config.yaml
image_size: 96
norm: "batchnorm"
kernel_size: 5
learning_rate: 0.0098
orthogonalizer: "newton_schulz_5"
adamw_lr_other_params: 0.00097
max_steps: 16600
weight_decay: 0.006
adamw_weight_decay_other_params: 0.05
Rows from block 5 of a small image embedding model, named by matrix and row number. Each number is 128 + 24 x the weight over its row's rms, rounded and kept within 0 to 255. All counts start at 0. After the name is the row's rms in percent of the matrix's.
After each channel's rows are labels from the 100 images, of 14976, where the channel reaches its highest value: "top examples" is what is common among them; "patch colour" is the nearest of a few named colours to the mean colour under the peak. Only what is clearly more common there than usual is listed. The data: retinal OCT scans (Kermany 2017).
# conv: pointwise conv (model.blocks.5.conv.weight, 256x128x1x1), inputs 0-63

conv.159 106 [139 173 152 126 166 145  99 145 110 142 132 144  94 144 119 125 153 175 125 154 122 156 111 148 148 122 119 134 153  96 134 103 123 164 136 134 174 126 146 141 102 118 144 169 168 102 147  85  97 151 130 119 106 164  95 118 137 139 146 102 174 120 141 134]
top examples: finding: choroidal neovascularization
patch colour: grey

conv.155 108 [158  96 106  86 118  99 111 137  92 136 129 123 119  93 119 159 154 109 125 108 120 115 134 139 134 157 114 167 118  86 199 153 128 121 139 155 120 115 125 147 148 135 156 136 123 150 126 122 119 132  88  90 149 170 156 107 146 126 130 154 172 108 106 134]
top examples: finding: diabetic macular edema
patch colour: grey

conv.93 102 [140 124 122 115  95 143 114 155 112 127 132 124 207 133 109 111 119 138 167 140  98 139 121 179 143 191  91  86 117  98 118 148 103 100 126 150 125 155 176 100 147 127 152 136 111 117  98 151 159 111 169 147 112 149 149 136 120 107 154 145 110 111 123 116]
top examples: finding: choroidal neovascularization
patch colour: grey

conv.248 095 [117 177 114 172 116 146 142 113 178 157 153 158 135 155 127 216 137 134 171 133 139 124 111 115 110 138 141  98 144 127 139 110 151 116 137 134 104 116 133 114 175 111 149 125 129 144 113 121  99 115  98  99 140 115 117 157 164 108 102 157 103 181 109  94]
top examples: finding: diabetic macular edema; finding: drusen
patch colour: grey

conv.246 102 [158  91 123 150 118 156 149 148 122 119 116 127 136 131 133 179  96 105 132 110  60 121 133  98 149 132 117 140 116 128 166 100 124 110 144 139  95  93  89 129  97 106 117 176 122 134 103 103 137 113  77  61 126 119 143 104  86 109  94 138 141 127 104 141]
top examples: finding: diabetic macular edema
patch colour: grey

conv.251 094 [103 151 184 133 128 134 140 133 202 112 143 132  88 140 126 123  72 134 106 130  98 122 147  94 141 147 143  87 126 120 101 107 109 157 123 146 112 128 139 126 110 128 154 146 133 122 152 115 107 141 105 175 131 135  91 129 132 171  89 102 136 150 153 123]
top examples: finding: choroidal neovascularization
patch colour: grey

conv.102 122 [151 152 105 150 146 156 150  92 145 113 129 211 132 120 115 138 148  91 137 137 100 146 107 114 141 150  97 128 153 147 124 125 104 122  81 133 145 162 104 108 128 124 100 108 119 102 128 173  98  64 160 135 127  93 112 135 127 119 105 125 143 137 129  99]
top examples: finding: diabetic macular edema
patch colour: grey

conv.108 098 [175 125 134 129 133 114 124 119 134 146 112 120 141 110 163 143 156 133 123  77 119 148 121 120 145 144 127 140 117 136 165 139 156 130 127 126 111 180 119 176 110 139 133 110 126 142 156 132 152 128 144 110 117 107 118 142  96 149 145 120 101  89 116 132]
top examples: finding: diabetic macular edema
patch colour: grey

conv.239 105 [135  77 128 134 144 119 135 124 124 148  88 128 181 144 169 149  96 127 153  95 141 126 159 158 121 129 127 156 106 106 104  98 118 176  97 119 105 108 137 175 101 143 167 156 147 123 103 163  85 138 141 100 109 132 161 127 102 126 147 111 170 143 141 120]
top examples: finding: diabetic macular edema
patch colour: grey

conv.132 100 [ 97 126 125 158 198 146 125  98 134 108 112 124 149 145 142 158 154  75 108 112 101 122 125 143 138 106 110 141 125 132  98 141  99 161 154 117 129 126 159 156  75 144 112 133 130 104 147 162 138 109 145 126 122 146 116 133 147 155 143 103 115  93 139 146]
top examples: finding: diabetic macular edema
patch colour: grey

conv.156 103 [132  84  98  90 163 124 141 104  81 146 125 122 153  97 102 154 136 173 139 138 180 145 125  96 110 118 115 130 132 130 159 102 114 152 109 116  89 118 136 130 150 187 135 108 124 111 124 142 116 122 138 137 150 128 134 148 133 139  97 170 148  95 204 126]
top examples: finding: diabetic macular edema; finding: drusen
patch colour: grey

conv.27 091 [162 151  87 124 127 129 110 103 143 142 111 170 148 103 125 170 127 101 116 142 130 147 113 112 113  90 147 114 180 149 101 106 126 107 115 102 137 146 135 175 131 126 163 132 102 144 110 141  84 163 132 111  54 108 170 125 140  95 135 115 124 150 186 159]
top examples: finding: diabetic macular edema
patch colour: grey

conv.148 098 [125 182 185  81 141 131 122 112 118 110 131 104 157 147  94 146  95 147 137 150 114 137 108 135 173 145 116  94 164 119 145 109 160 134 167  88 122 121 126 135 118 179 108 147 100 115 116 111 181 196 141 108 117 138 163 144 158 118 103 136 157  96  94 132]
top examples: finding: choroidal neovascularization
patch colour: grey

conv.199 088 [114 156 115 159 156 123 129 131 127 107 111 126 113 115 167 145 158 141 127 163 131 146 129 135 108 175 103 135 117 119 155 196 171 101 106 109 131  90 142 144 140 122 130 136 150 160 125 152  91  97 143 109 169 104 109 122 106 174  93 162 135 135 112 109]
top examples: finding: choroidal neovascularization; finding: diabetic macular edema
patch colour: grey

conv.81 088 [ 87  87  85  97 113 147 109  96  92  98 172 152 140 143 103 143 107 131 127 136  73 114 130 142 125 132 128 178  87 117 163 135 130 120 135 131 137 128  96 154 133  85 151 120 111 151 169 152 135 106 141 156  90 161 140 125 139 151 136 118 129 116 159 144]
top examples: finding: diabetic macular edema
patch colour: grey

conv.60 085 [122 138 141 114 163 105 122 122 181 118 158 122 161 141 114 118 139  87 125 134 152 148 162 136  94 128 122 158 105 158 110 157  80 135  83 136 147 144 164 120 133  52 161 154 114  98 112 137  98 124 139 191 141  94 110 120 103  86 136 147 131 140 144 125]
top examples: finding: choroidal neovascularization
patch colour: grey

conv.91 123 [157 133 138 147 112 160 105 139 138 142 174 154 155  85 109 195 149 107 131 105 141 128 140  97  92 134 152 138 132  94 109 130 107  89  85  93 120 128 102 108 124 140 114 136 119  97 122 115 114 109 138 105 131 106 140  93 144 199 142 138 133 120  87  98]
top examples: finding: diabetic macular edema; finding: drusen
patch colour: grey

conv.169 106 [112 132 123 107 119 101  78 121  88 141 129 118 137 170 151 109  83 159 112 104 125  99 121 110 128 129 157 117 160 135 110 114 116  85  76  94 124 146 117  91 139 108 139 125 126 119 154  84 110 137 142 140  61 124  96 129 109 139 131 116 158 147 182 114]
top examples: finding: diabetic macular edema
patch colour: grey

conv.106 070 [108 140 124 120 150 131  85 120  97 123 144 128  80 124 197 124 128 123  97 107 147 175 101 122 129 159 110 105 125 166 148 112 116 162  95 129 127 126 113 155 112 139 149 153 109  84  91 149 107 173 156 152 129 167 137 137 115 120 124 135 139 114 126 132]
top examples: finding: choroidal neovascularization; finding: drusen
patch colour: grey

conv.183 092 [134 133 151 156 109 141 123 110 133 137 158 124 102 108 109 157 140 199 147 120 140 100 116 117 177 101 151 104 181 141 127 132 125 130 144 110 106 103 134 168 132 106 121 116  93 170 146 159 114 140 127  98 136 122 118  88 122 115 146 139 114 103 122 115]
top examples: finding: diabetic macular edema
patch colour: grey

conv.238 075 [ 87 183 131 131 123 131 112 130 132 135 151 126 152 110 157 137 142  91 116 170 125 105  93 153 145 164 103 106 129 144 164 161 124 123 111 112 136 109 111 152 129 172 112 158 163 102 113 175 115 104 134 151 107 116 101 110 120 163 118 151 131 126  84  98]
top examples: finding: choroidal neovascularization
patch colour: grey

conv.3 089 [121 169 124 125 158 138 116 113 182 117 107 152 196 127 111 116  56 162 126 137 129 156 117 136 182 144 160 134 148 113 120 132 128 102 107  98 114 157 142 125 117 164 113 134 118  80 100 139  97 133 140 165  90 104 155  77  97 145 122 169 124 145 142 136]
top examples: finding: choroidal neovascularization; finding: diabetic macular edema
patch colour: grey

conv.194 081 [143 141 150 146  92 155 115  94 126 133 178 131 149 137 136 159 152 104 107  80 108 151 137 158 107 102 147  89 136 154 194 103 110 133 167 115 133  92 165 126 108 125 113 143 157 110 109 125 115 114 135 104 114 119 158 167 135 143 124 140 155 146 205 122]
top examples: finding: diabetic macular edema
patch colour: grey

conv.16 104 [122 122 113 127 114 117 141 118 104 124 166 100 143 146 133 150 129 114 138 136 109  94 168 124 192 137 152 106 146 141 115 151 121 119 114 137 165 150 136 103 151 167 145 182 118 139 146 115 131 159 135 127 169 145 128 109  99 125 152  93 137 130 118  99]
top examples: finding: choroidal neovascularization
patch colour: grey

conv.162 070 [155 139 148 120 104 148 123 147 122 161 149 128 135 115 123 123  68 128 119 128  86 136 129 150 168 114 105 149 119 152  93 140 114 118 162 155 181 119 128 114 144 128  94 144 127 140 166 183 177 109 171 124 104 144 155 128 108 118 157 154  99 140 149  96]
top examples: finding: choroidal neovascularization
patch colour: grey

conv.30 091 [ 95 128 160 106 122 167 141 127 139 144  88 132 172 131 167 127  66 138 184 135  94 134 189 111 142 180 128 128 124 136 130 124 102 122  96 119 119 129  85 151 121  95 119 102 134 162 111 129 131 143 143 111 151 123 102 142 130 114 165 140 136  99 147 104]
top examples: finding: choroidal neovascularization; finding: diabetic macular edema
patch colour: grey

conv.90 105 [109 208 147 110 116  98 104 112  98 138 120 168 180  97 120 157 127  56 123 115 118 130 193 145 112 150  96  98 116 175 107 127 134 135 115 134 126  81 157 126 127 112 110 134 130 127 127  75 137 142 118 112 128 132 117 156 139 158 126 136 164 101 134 104]
top examples: finding: diabetic macular edema
patch colour: grey

conv.254 113 [133 107 102 115 105 115 129 126 120 147 144 172 121  86 100 136 101 144 145 156 143 125 158 134 119 107 119 129 109  78 106  93 186 153  99 157 151 101 119 154 108 117  88 176 133 107 125 134 137 100 125 137 142 114 147 162 131 123  99 148 100 169 141 188]
top examples: finding: diabetic macular edema
patch colour: grey

conv.6 102 [134 110 113 108 112 131 118 145 156 139 101  92 128  85 108 129 159 155 127 128 110 185 130 134 116 142 119 139 124  90 104 137 157 128 146  77 129 138 162 128  93  64 102 125 129 137 176 150  94 137 127 126 135 143 138 135 142 127 152 123 185 174 126  86]
top examples: finding: normal
patch colour: grey

conv.167 111 [149  99 134 147 101 132 128 113 149 144 137 142  73 125 122 136 142 112 133 127 143 136 115  58 116  88 140 114 113 158 119 163 100 126 162 108 141 125 134 128 134 166 134 127 127 103  86 175 136 144 190 130 160 127 144 151 156 118 156 110 150  89 102 139]
top examples: finding: choroidal neovascularization
patch colour: grey

conv.26 100 [127 108 137 138 132 165 176 146 139 168 104 136  89 122 112 102 131 149  86  89 119 129 165 111 116 102 130 137 125 122 142 124 106 166 132 120 211 120 125  96 150 164 123 137 123 123 149 120 136 138 148 150 122 147 165 106 118 134  98 142 151 124 150 125]
top examples: finding: diabetic macular edema
patch colour: grey

conv.78 085 [108  96 166 176 128  96 109 169 122 107 118 129 126  98 119 106 119  96  94 117 117 116 135 161 175 161 121 115 136 115 105 106 132  96 130 149 104 119 120 152 123 156 134  80 125 142 130 139 139 114 173 190 133 135 106  91 107 130 133 128 130  79 115  82]
top examples: finding: choroidal neovascularization
patch colour: grey

conv.117 100 [148 126  86 173 139 143 119 102 118 131 161 135 114 116 132 158 117  86 134 124  97 127 122 126 111 121  96 142 101 139 156  87 178 145 149 130 153 136 161 134 113 118 144 136 146 133  96 126  90 100 117 127 128 101 143 116 118 117 146  96 145 111  80 163]
top examples: finding: diabetic macular edema
patch colour: grey

conv.115 115 [138 108 143 108 107 136 108 174 128 126  96 147 147 120  90 128 156 123 138 108 116 100 136  95  96 138 124 118 132 153 105 190 117 132 106 108 102 115 172 112 166 154 143 124 117  92  98  91 150 130 113 143 136 122 127 107 107 118 108 126 123 130 117 147]
top examples: finding: choroidal neovascularization
patch colour: grey

conv.95 107 [121 130 136 128 128 194 138 146 138 124  83 191 143  99 130 140  86 114 148 130 102 122 136 154 106 137 139  96 125 119 107 141  98 149  81 103 139 130 110 171 109 173  92 144 110 113 114 172 137 128 101 180 117 127 164 147  98 180 121 130 138 113 111 149]
top examples: finding: diabetic macular edema
patch colour: grey

conv.118 086 [142 144  95 183 117 118 134 110 112 128 152 107 144 112 135 112  72 163 163  83 115  99  91 142 156 141 144  98 136 140 139 157 151 110 112  69 138 138 119 161 160 125 150  99 134 142 114  74 142 115 148 126 142 143 164  98 141 131 116 142 125 127 100 134]
top examples: finding: drusen
patch colour: grey

conv.147 094 [128 166 159 129 178 137 157 164 150 135 116 150 113 118  86 120 116 119 123  81 155 122 114 147 172 178  96 143 150 133  92 202 111 106 122 127 100 146 159 163 144 128 121 139 124 131 108 132 157 111 104 146 135 159 147 140  79 101 116 132 135  99 117 148]
top examples: finding: choroidal neovascularization
patch colour: grey

conv.216 099 [132  89 144 123  90 139  84 114 120 113 150  98 144 123 143 121 132  85 142 157 158 166 104 140  86 156 153 116 161 109 152 140 111 137 127 169  88 162 135 147 113  98 167 165 106 150 131 110  82 154 101 128 102 119 152 147 161 121  89 147 142 154 147 155]
top examples: finding: drusen
patch colour: grey

conv.236 102 [ 85 108 115 140 202 110 151 155  93 122  94 136 105 149 163  96 136 128 138 117 111 142 143 119 124 140 148 127 115 112 131 115 102 150 105  92 143 135 148 116 121 132 142  83  85 132 113  87 138 128 148 114 118 124 139 142 130 182 124 113 167 150 111 145]
top examples: finding: diabetic macular edema
patch colour: grey

conv.82 089 [136 124 127 123 129 127 148 104 171 147 136 179 153 133  92 165  41 150 176 136 122 112 122  82 158 129 135 107  94 150 125 156 105 145 129  84 117 114 115 122 131 176 125 108 144 134 154 130  90 163 121 131  92 126 143 128 150 153 157 123 119  89 106 142]
top examples: finding: choroidal neovascularization
patch colour: grey

conv.129 097 [142 124 144 129 133 146 114 134 135 127 117 154 131 122 114 126 118 128 154 100 128 173 117 142 144 145 139 116 124  88 158 165 131 112 104 101 179 130 139 188  90 110 127 130 146 164 159 114 120 178 100  88 140 102 110 124 125 105 122 164 100 125 162 126]
top examples: finding: choroidal neovascularization
patch colour: grey

conv.233 093 [140 101 103 109  88 138 114 121 134 158 132 126 124 116 172 108 118 146 129 128 169 126 131 153  96 128 125 138 141 123 111 150 126 108 133 138  71 129 121 160 112 137 109 105 130 153 134 154 170 129 146 162  87 135 168 116 111 104 159 140 140  97  85 162]
top examples: finding: choroidal neovascularization; finding: drusen
patch colour: grey

conv.46 093 [160  79 141 113 105 136 132 123  97 166 159 112 110 196 145 113  73 162 115 123 132 180 111  92 131 150 126 135 154 119 125 140 126 120 101 147 130 161 109 135 137 145 188 132 123 128 150 162 133  98 128 154 114 146  91 118 105 109 120 104 127 148  91  81]
top examples: finding: choroidal neovascularization; finding: drusen
patch colour: grey

conv.178 097 [146 122 132 140  95  95 119 175  91 128  86 114 121 144 175 125 122 148 143 140  99 126 130 136 104 106 136 156  91  88 118  90 129  86 152 113 101  72 118 115 147 141 131 142 118 131 101  96 142 114 130 144  79 161 132 128  92 123  98 107 117 132 153 119]
top examples: finding: diabetic macular edema
patch colour: grey

conv.67 087 [165 105 114 125  88 110 141 116 157 120 160 117 139 122 138 125 145 113 122 156 156 121 118 127 165 134 105 109 117 123 133 112 172 157 220 126 151 113  90 108 147 105 145 145 129 138 167 100 120 132 115  96 114 150 128 121 103 111 120 120 144 104 114  96]
top examples: finding: normal
patch colour: grey

conv.219 114 [ 97  98 137 114 108 138 126 126 133 127 106 147 111  97 167 127 152 156 179 114 139 194 120 115 145 129 105 202 148  99 176 115 113 122 110 138 130 124  95 103 161 135 153 119 137 124 104 102 106 132 110  81  85  96 159 109 117 143 124 116 129 113 140 115]
top examples: finding: diabetic macular edema
patch colour: grey

conv.249 104 [ 98 119 115 101 112 102 150 104  92 169 128 124  88 127 139 127  94 114 119 126 123  92 117 109 144 122 142 134 148 123 118 138  90 141 124 112 168 145 110 164 106 110 121 118 143 114 105 113 129 146 139 101  91 110 146 117 112 167 110  92 115 112  92  79]
top examples: finding: normal
patch colour: grey

conv.25 098 [129 158 191 104 118 128 136 102 103 119  92  93 137 147 152  97 111 134 159 125 152  91  99 123 211 158 132 137 119 140 170 166 127 124  93 108 117 149 138 120 125 124  88 136 157 121 131 144 116 117 120 124 107 130 118 120  87 109 115 128 131 119 133  86]
top examples: finding: choroidal neovascularization
patch colour: grey

conv.225 089 [133 145 118 138  88 133 134 149 111 105 144 130 127 146 124 110 140 127 117 139 176 179 140 141 153 111 118 142 137 110  69 154 190 156  98 119 132  87 168  97 118 145  97 137  88 192 139 121 112 175 154 120 131 147 149 109 114 108 146 101 105 102 156  97]
top examples: finding: choroidal neovascularization; finding: drusen
patch colour: grey

conv.207 087 [108 158 120  81 132 109 125 134  93  99 119 114 123 155 148  92  96  99 118 113 147 154 120  98 187 100  79 140  86 146 146 131 141 110 154 109 109 151  93 113 114 179 114 131  85 132 162 112  93 142 127 113  80 143 155 118 129 167 168 111 131 145 171 117]
top examples: finding: diabetic macular edema
patch colour: grey

conv.245 088 [ 67 141 148 135 150 109 122 179 119 124 125 129 107 128 105 131 173 138 126 113 116  77  92 149 108 141 118 168  97 116 163 142 184 136  90 117 135 135  99 113  96 115  97 128 162 105 127 116 155 138 153 144 104 131 126 139 139  83 134 111 115 142 143 126]
top examples: finding: choroidal neovascularization
patch colour: grey

conv.175 112 [ 99 118 151  98 149 133 139 110 140 124 115 132 147 167 126 104 112 134 136 159 153 160 135 104 161 117 152 142 120 122 152 148 100 152 138  94 137 185  88 136 112 139  98 102 127 131 113 100 102 115 127 158 142 139 128 103  93 177 161 137 130 109 168 129]
top examples: finding: diabetic macular edema
patch colour: grey

conv.174 094 [169 150 130 154 190 150 113 115 140  73 124 131 162 118 114 148 115  92 114 105  81 106 120 114 158 135 143 141 145  80 102 104 116 109 102  87 129  88 137 123 138 108 139 142 122 117 119 130  95 129 131 102 125 171  81  95 111 101 136 158 128  97 131 133]
top examples: finding: choroidal neovascularization
patch colour: grey

conv.253 100 [117 102 140 111 125  97 132 114 121 167 165 170 121 159 112 126 109 129 114 122 136 159 107 136 149  98  90 118 170 124 119 142 177 108 169 140 144 128 131 146  94  90 159 151 126 153 181 106 129 131  79 154 102 156 126 111 128 147 205 142 133 144 116 151]
top examples: finding: normal
patch colour: grey

conv.12 099 [156 171 114 140 124 105 142 108 151 162 120 123 119 125 104 132 122 147  92 105 127  97 108 154 117 138 110  97 124 151 143  91 149 130 167 132 117 120 159 135  70 124 141  87 135 108 137 149 171 164 135 178 135 151 112 127 127 146 109 149  96 126  99 153]
top examples: finding: choroidal neovascularization
patch colour: grey

conv.45 101 [125 128 121 162 156 130 112 112 143  90 144 134 160 154 141 113 104 101 138 138  91 169 117 118 130  95 115 159 130 157 113 168 122 101 110 148 129 105 113 159 118 113 105  93 108 150 124 126 112 130 130 122 100 123  78 119  97 114 138 134 147 141 101 144]
top examples: finding: choroidal neovascularization
patch colour: grey

conv.195 106 [161 119 120  70 127 160  89 120 118 137 141 165  96 112 160 122 133 117 136  71 104 165  94  89 147 144 139  86 114 133 192 126 151 201 101 144  91 111 170 119 127 154 158 124 147 158  78 140 179 102 139 121  94 119 136 187 123 128 151 137 139 153 167 132]
top examples: finding: diabetic macular edema
patch colour: grey

conv.109 083 [126 141 125  78  94 117 161 147 137 115 129 156 189 115 124  83 148 104 108 138 109 141 145 161  89 146 110 131 125 117 143 111 104 128 110 134 126 126 123 130 107 101 142 120 171 127 157 126 129 178 121 148 129 121 161 156 102 100  88 134 139 151 116 127]
top examples: finding: choroidal neovascularization
patch colour: grey

conv.186 116 [145 109 150 154 125 123 156 134 109 145 139 125 113 123 155 137 139 127 165 109 167 122 135 109  92 107 122 134 137 135 108 129 129  79 108 106 205 124 122 128  87 144 107 147 127 133 109 145 139 103 113 144 123 130 155 120 120 114  93 128 124 110 177  58]
top examples: finding: drusen
patch colour: grey

conv.88 079 [120 123 201 112 177 110 133 119 136 129 144 111 109  97 111 129 131 109 142 145 140 148 129 208 138 150 110 164 140 130 107 150 157 105 144 143 141  77 136 178 135 136 125 130 112 138 139 136 122 108 140 141 117 115 106 117 123 124 130 129 150 118 107 139]
top examples: finding: choroidal neovascularization
patch colour: grey

conv.181 086 [103 143 160  84 105  86 147 135  93  83 120 136 139 128 101 141 147 131 128 104 195 124 143 157 138 127 159 116  75 147 152 122 108 128 106 121 146 137 129 150 175 112 108 178 159 149 117 100 122  93 149 165 126 121 140 108 103 164 150  75 156 178  86 182]
top examples: finding: choroidal neovascularization
patch colour: grey

conv.242 088 [118  99 119 128 151 114 129 147 125 134 133  80 127 109 117 114 128 132 155 169 135 111 173 179 182 128 119  96 163 152 128 166 109 127 148 125 142 121 107 162 159 154 108 105  91 136 152 150 168 147 143 157 127 135 113  97  82 144 102 132 134 121  92 146]
top examples: finding: choroidal neovascularization
patch colour: grey

conv.151 107 [155 168 158 104 125 115  94 116 155 104 167 116 113 105 125 105  91 120 113 131 139 171 140 205 146  96 142 141 110  97 101 143 103 129 138 145 118 158 112 127 122 196 117 182 118 114 120 122 128 100 110 172 137 160 128 106 125 129 125 125 141 183 114  56]
top examples: finding: choroidal neovascularization
patch colour: grey

conv.146 086 [123 130 119  97 149 108 120 119 102  72 135 128 124 167 139 146  98 114 117 123 158 142 148 127 119 162 110 117 103 131 139 147 127 114 175 158 134 154  94 125 165 160  95 147 134 110 133 159 144 151 150 149 156 114 150 145 143 133 111 148 149 124 131 101]
top examples: finding: diabetic macular edema
patch colour: grey

conv.234 114 [128 114 137 158  90 122 132 143 124 144 132 156  97 143  85 122 157 140 163 133 107 130 111 149 127 121 103 141 110 125 117 122 118 122 134 140 134  84 107  63  87 153  95 108 149 100 135 126 132 116 126 119  98 102 136 147 129 154 138 111 113 141 133 134]
top examples: finding: choroidal neovascularization
patch colour: grey

conv.13 095 [129 152 130 115 106 149 127 139 106 142 141 134 160 179 111 124 111 127 128 148 105 154  98 150  96 112 108 148  97  86 174 147 172 134 101 137 131 113 171 131 114 106 116 114 129  90  96 106 125 120 158 122 109 201 154 134 112 113  92 104 207 117 107  93]
top examples: finding: drusen
patch colour: grey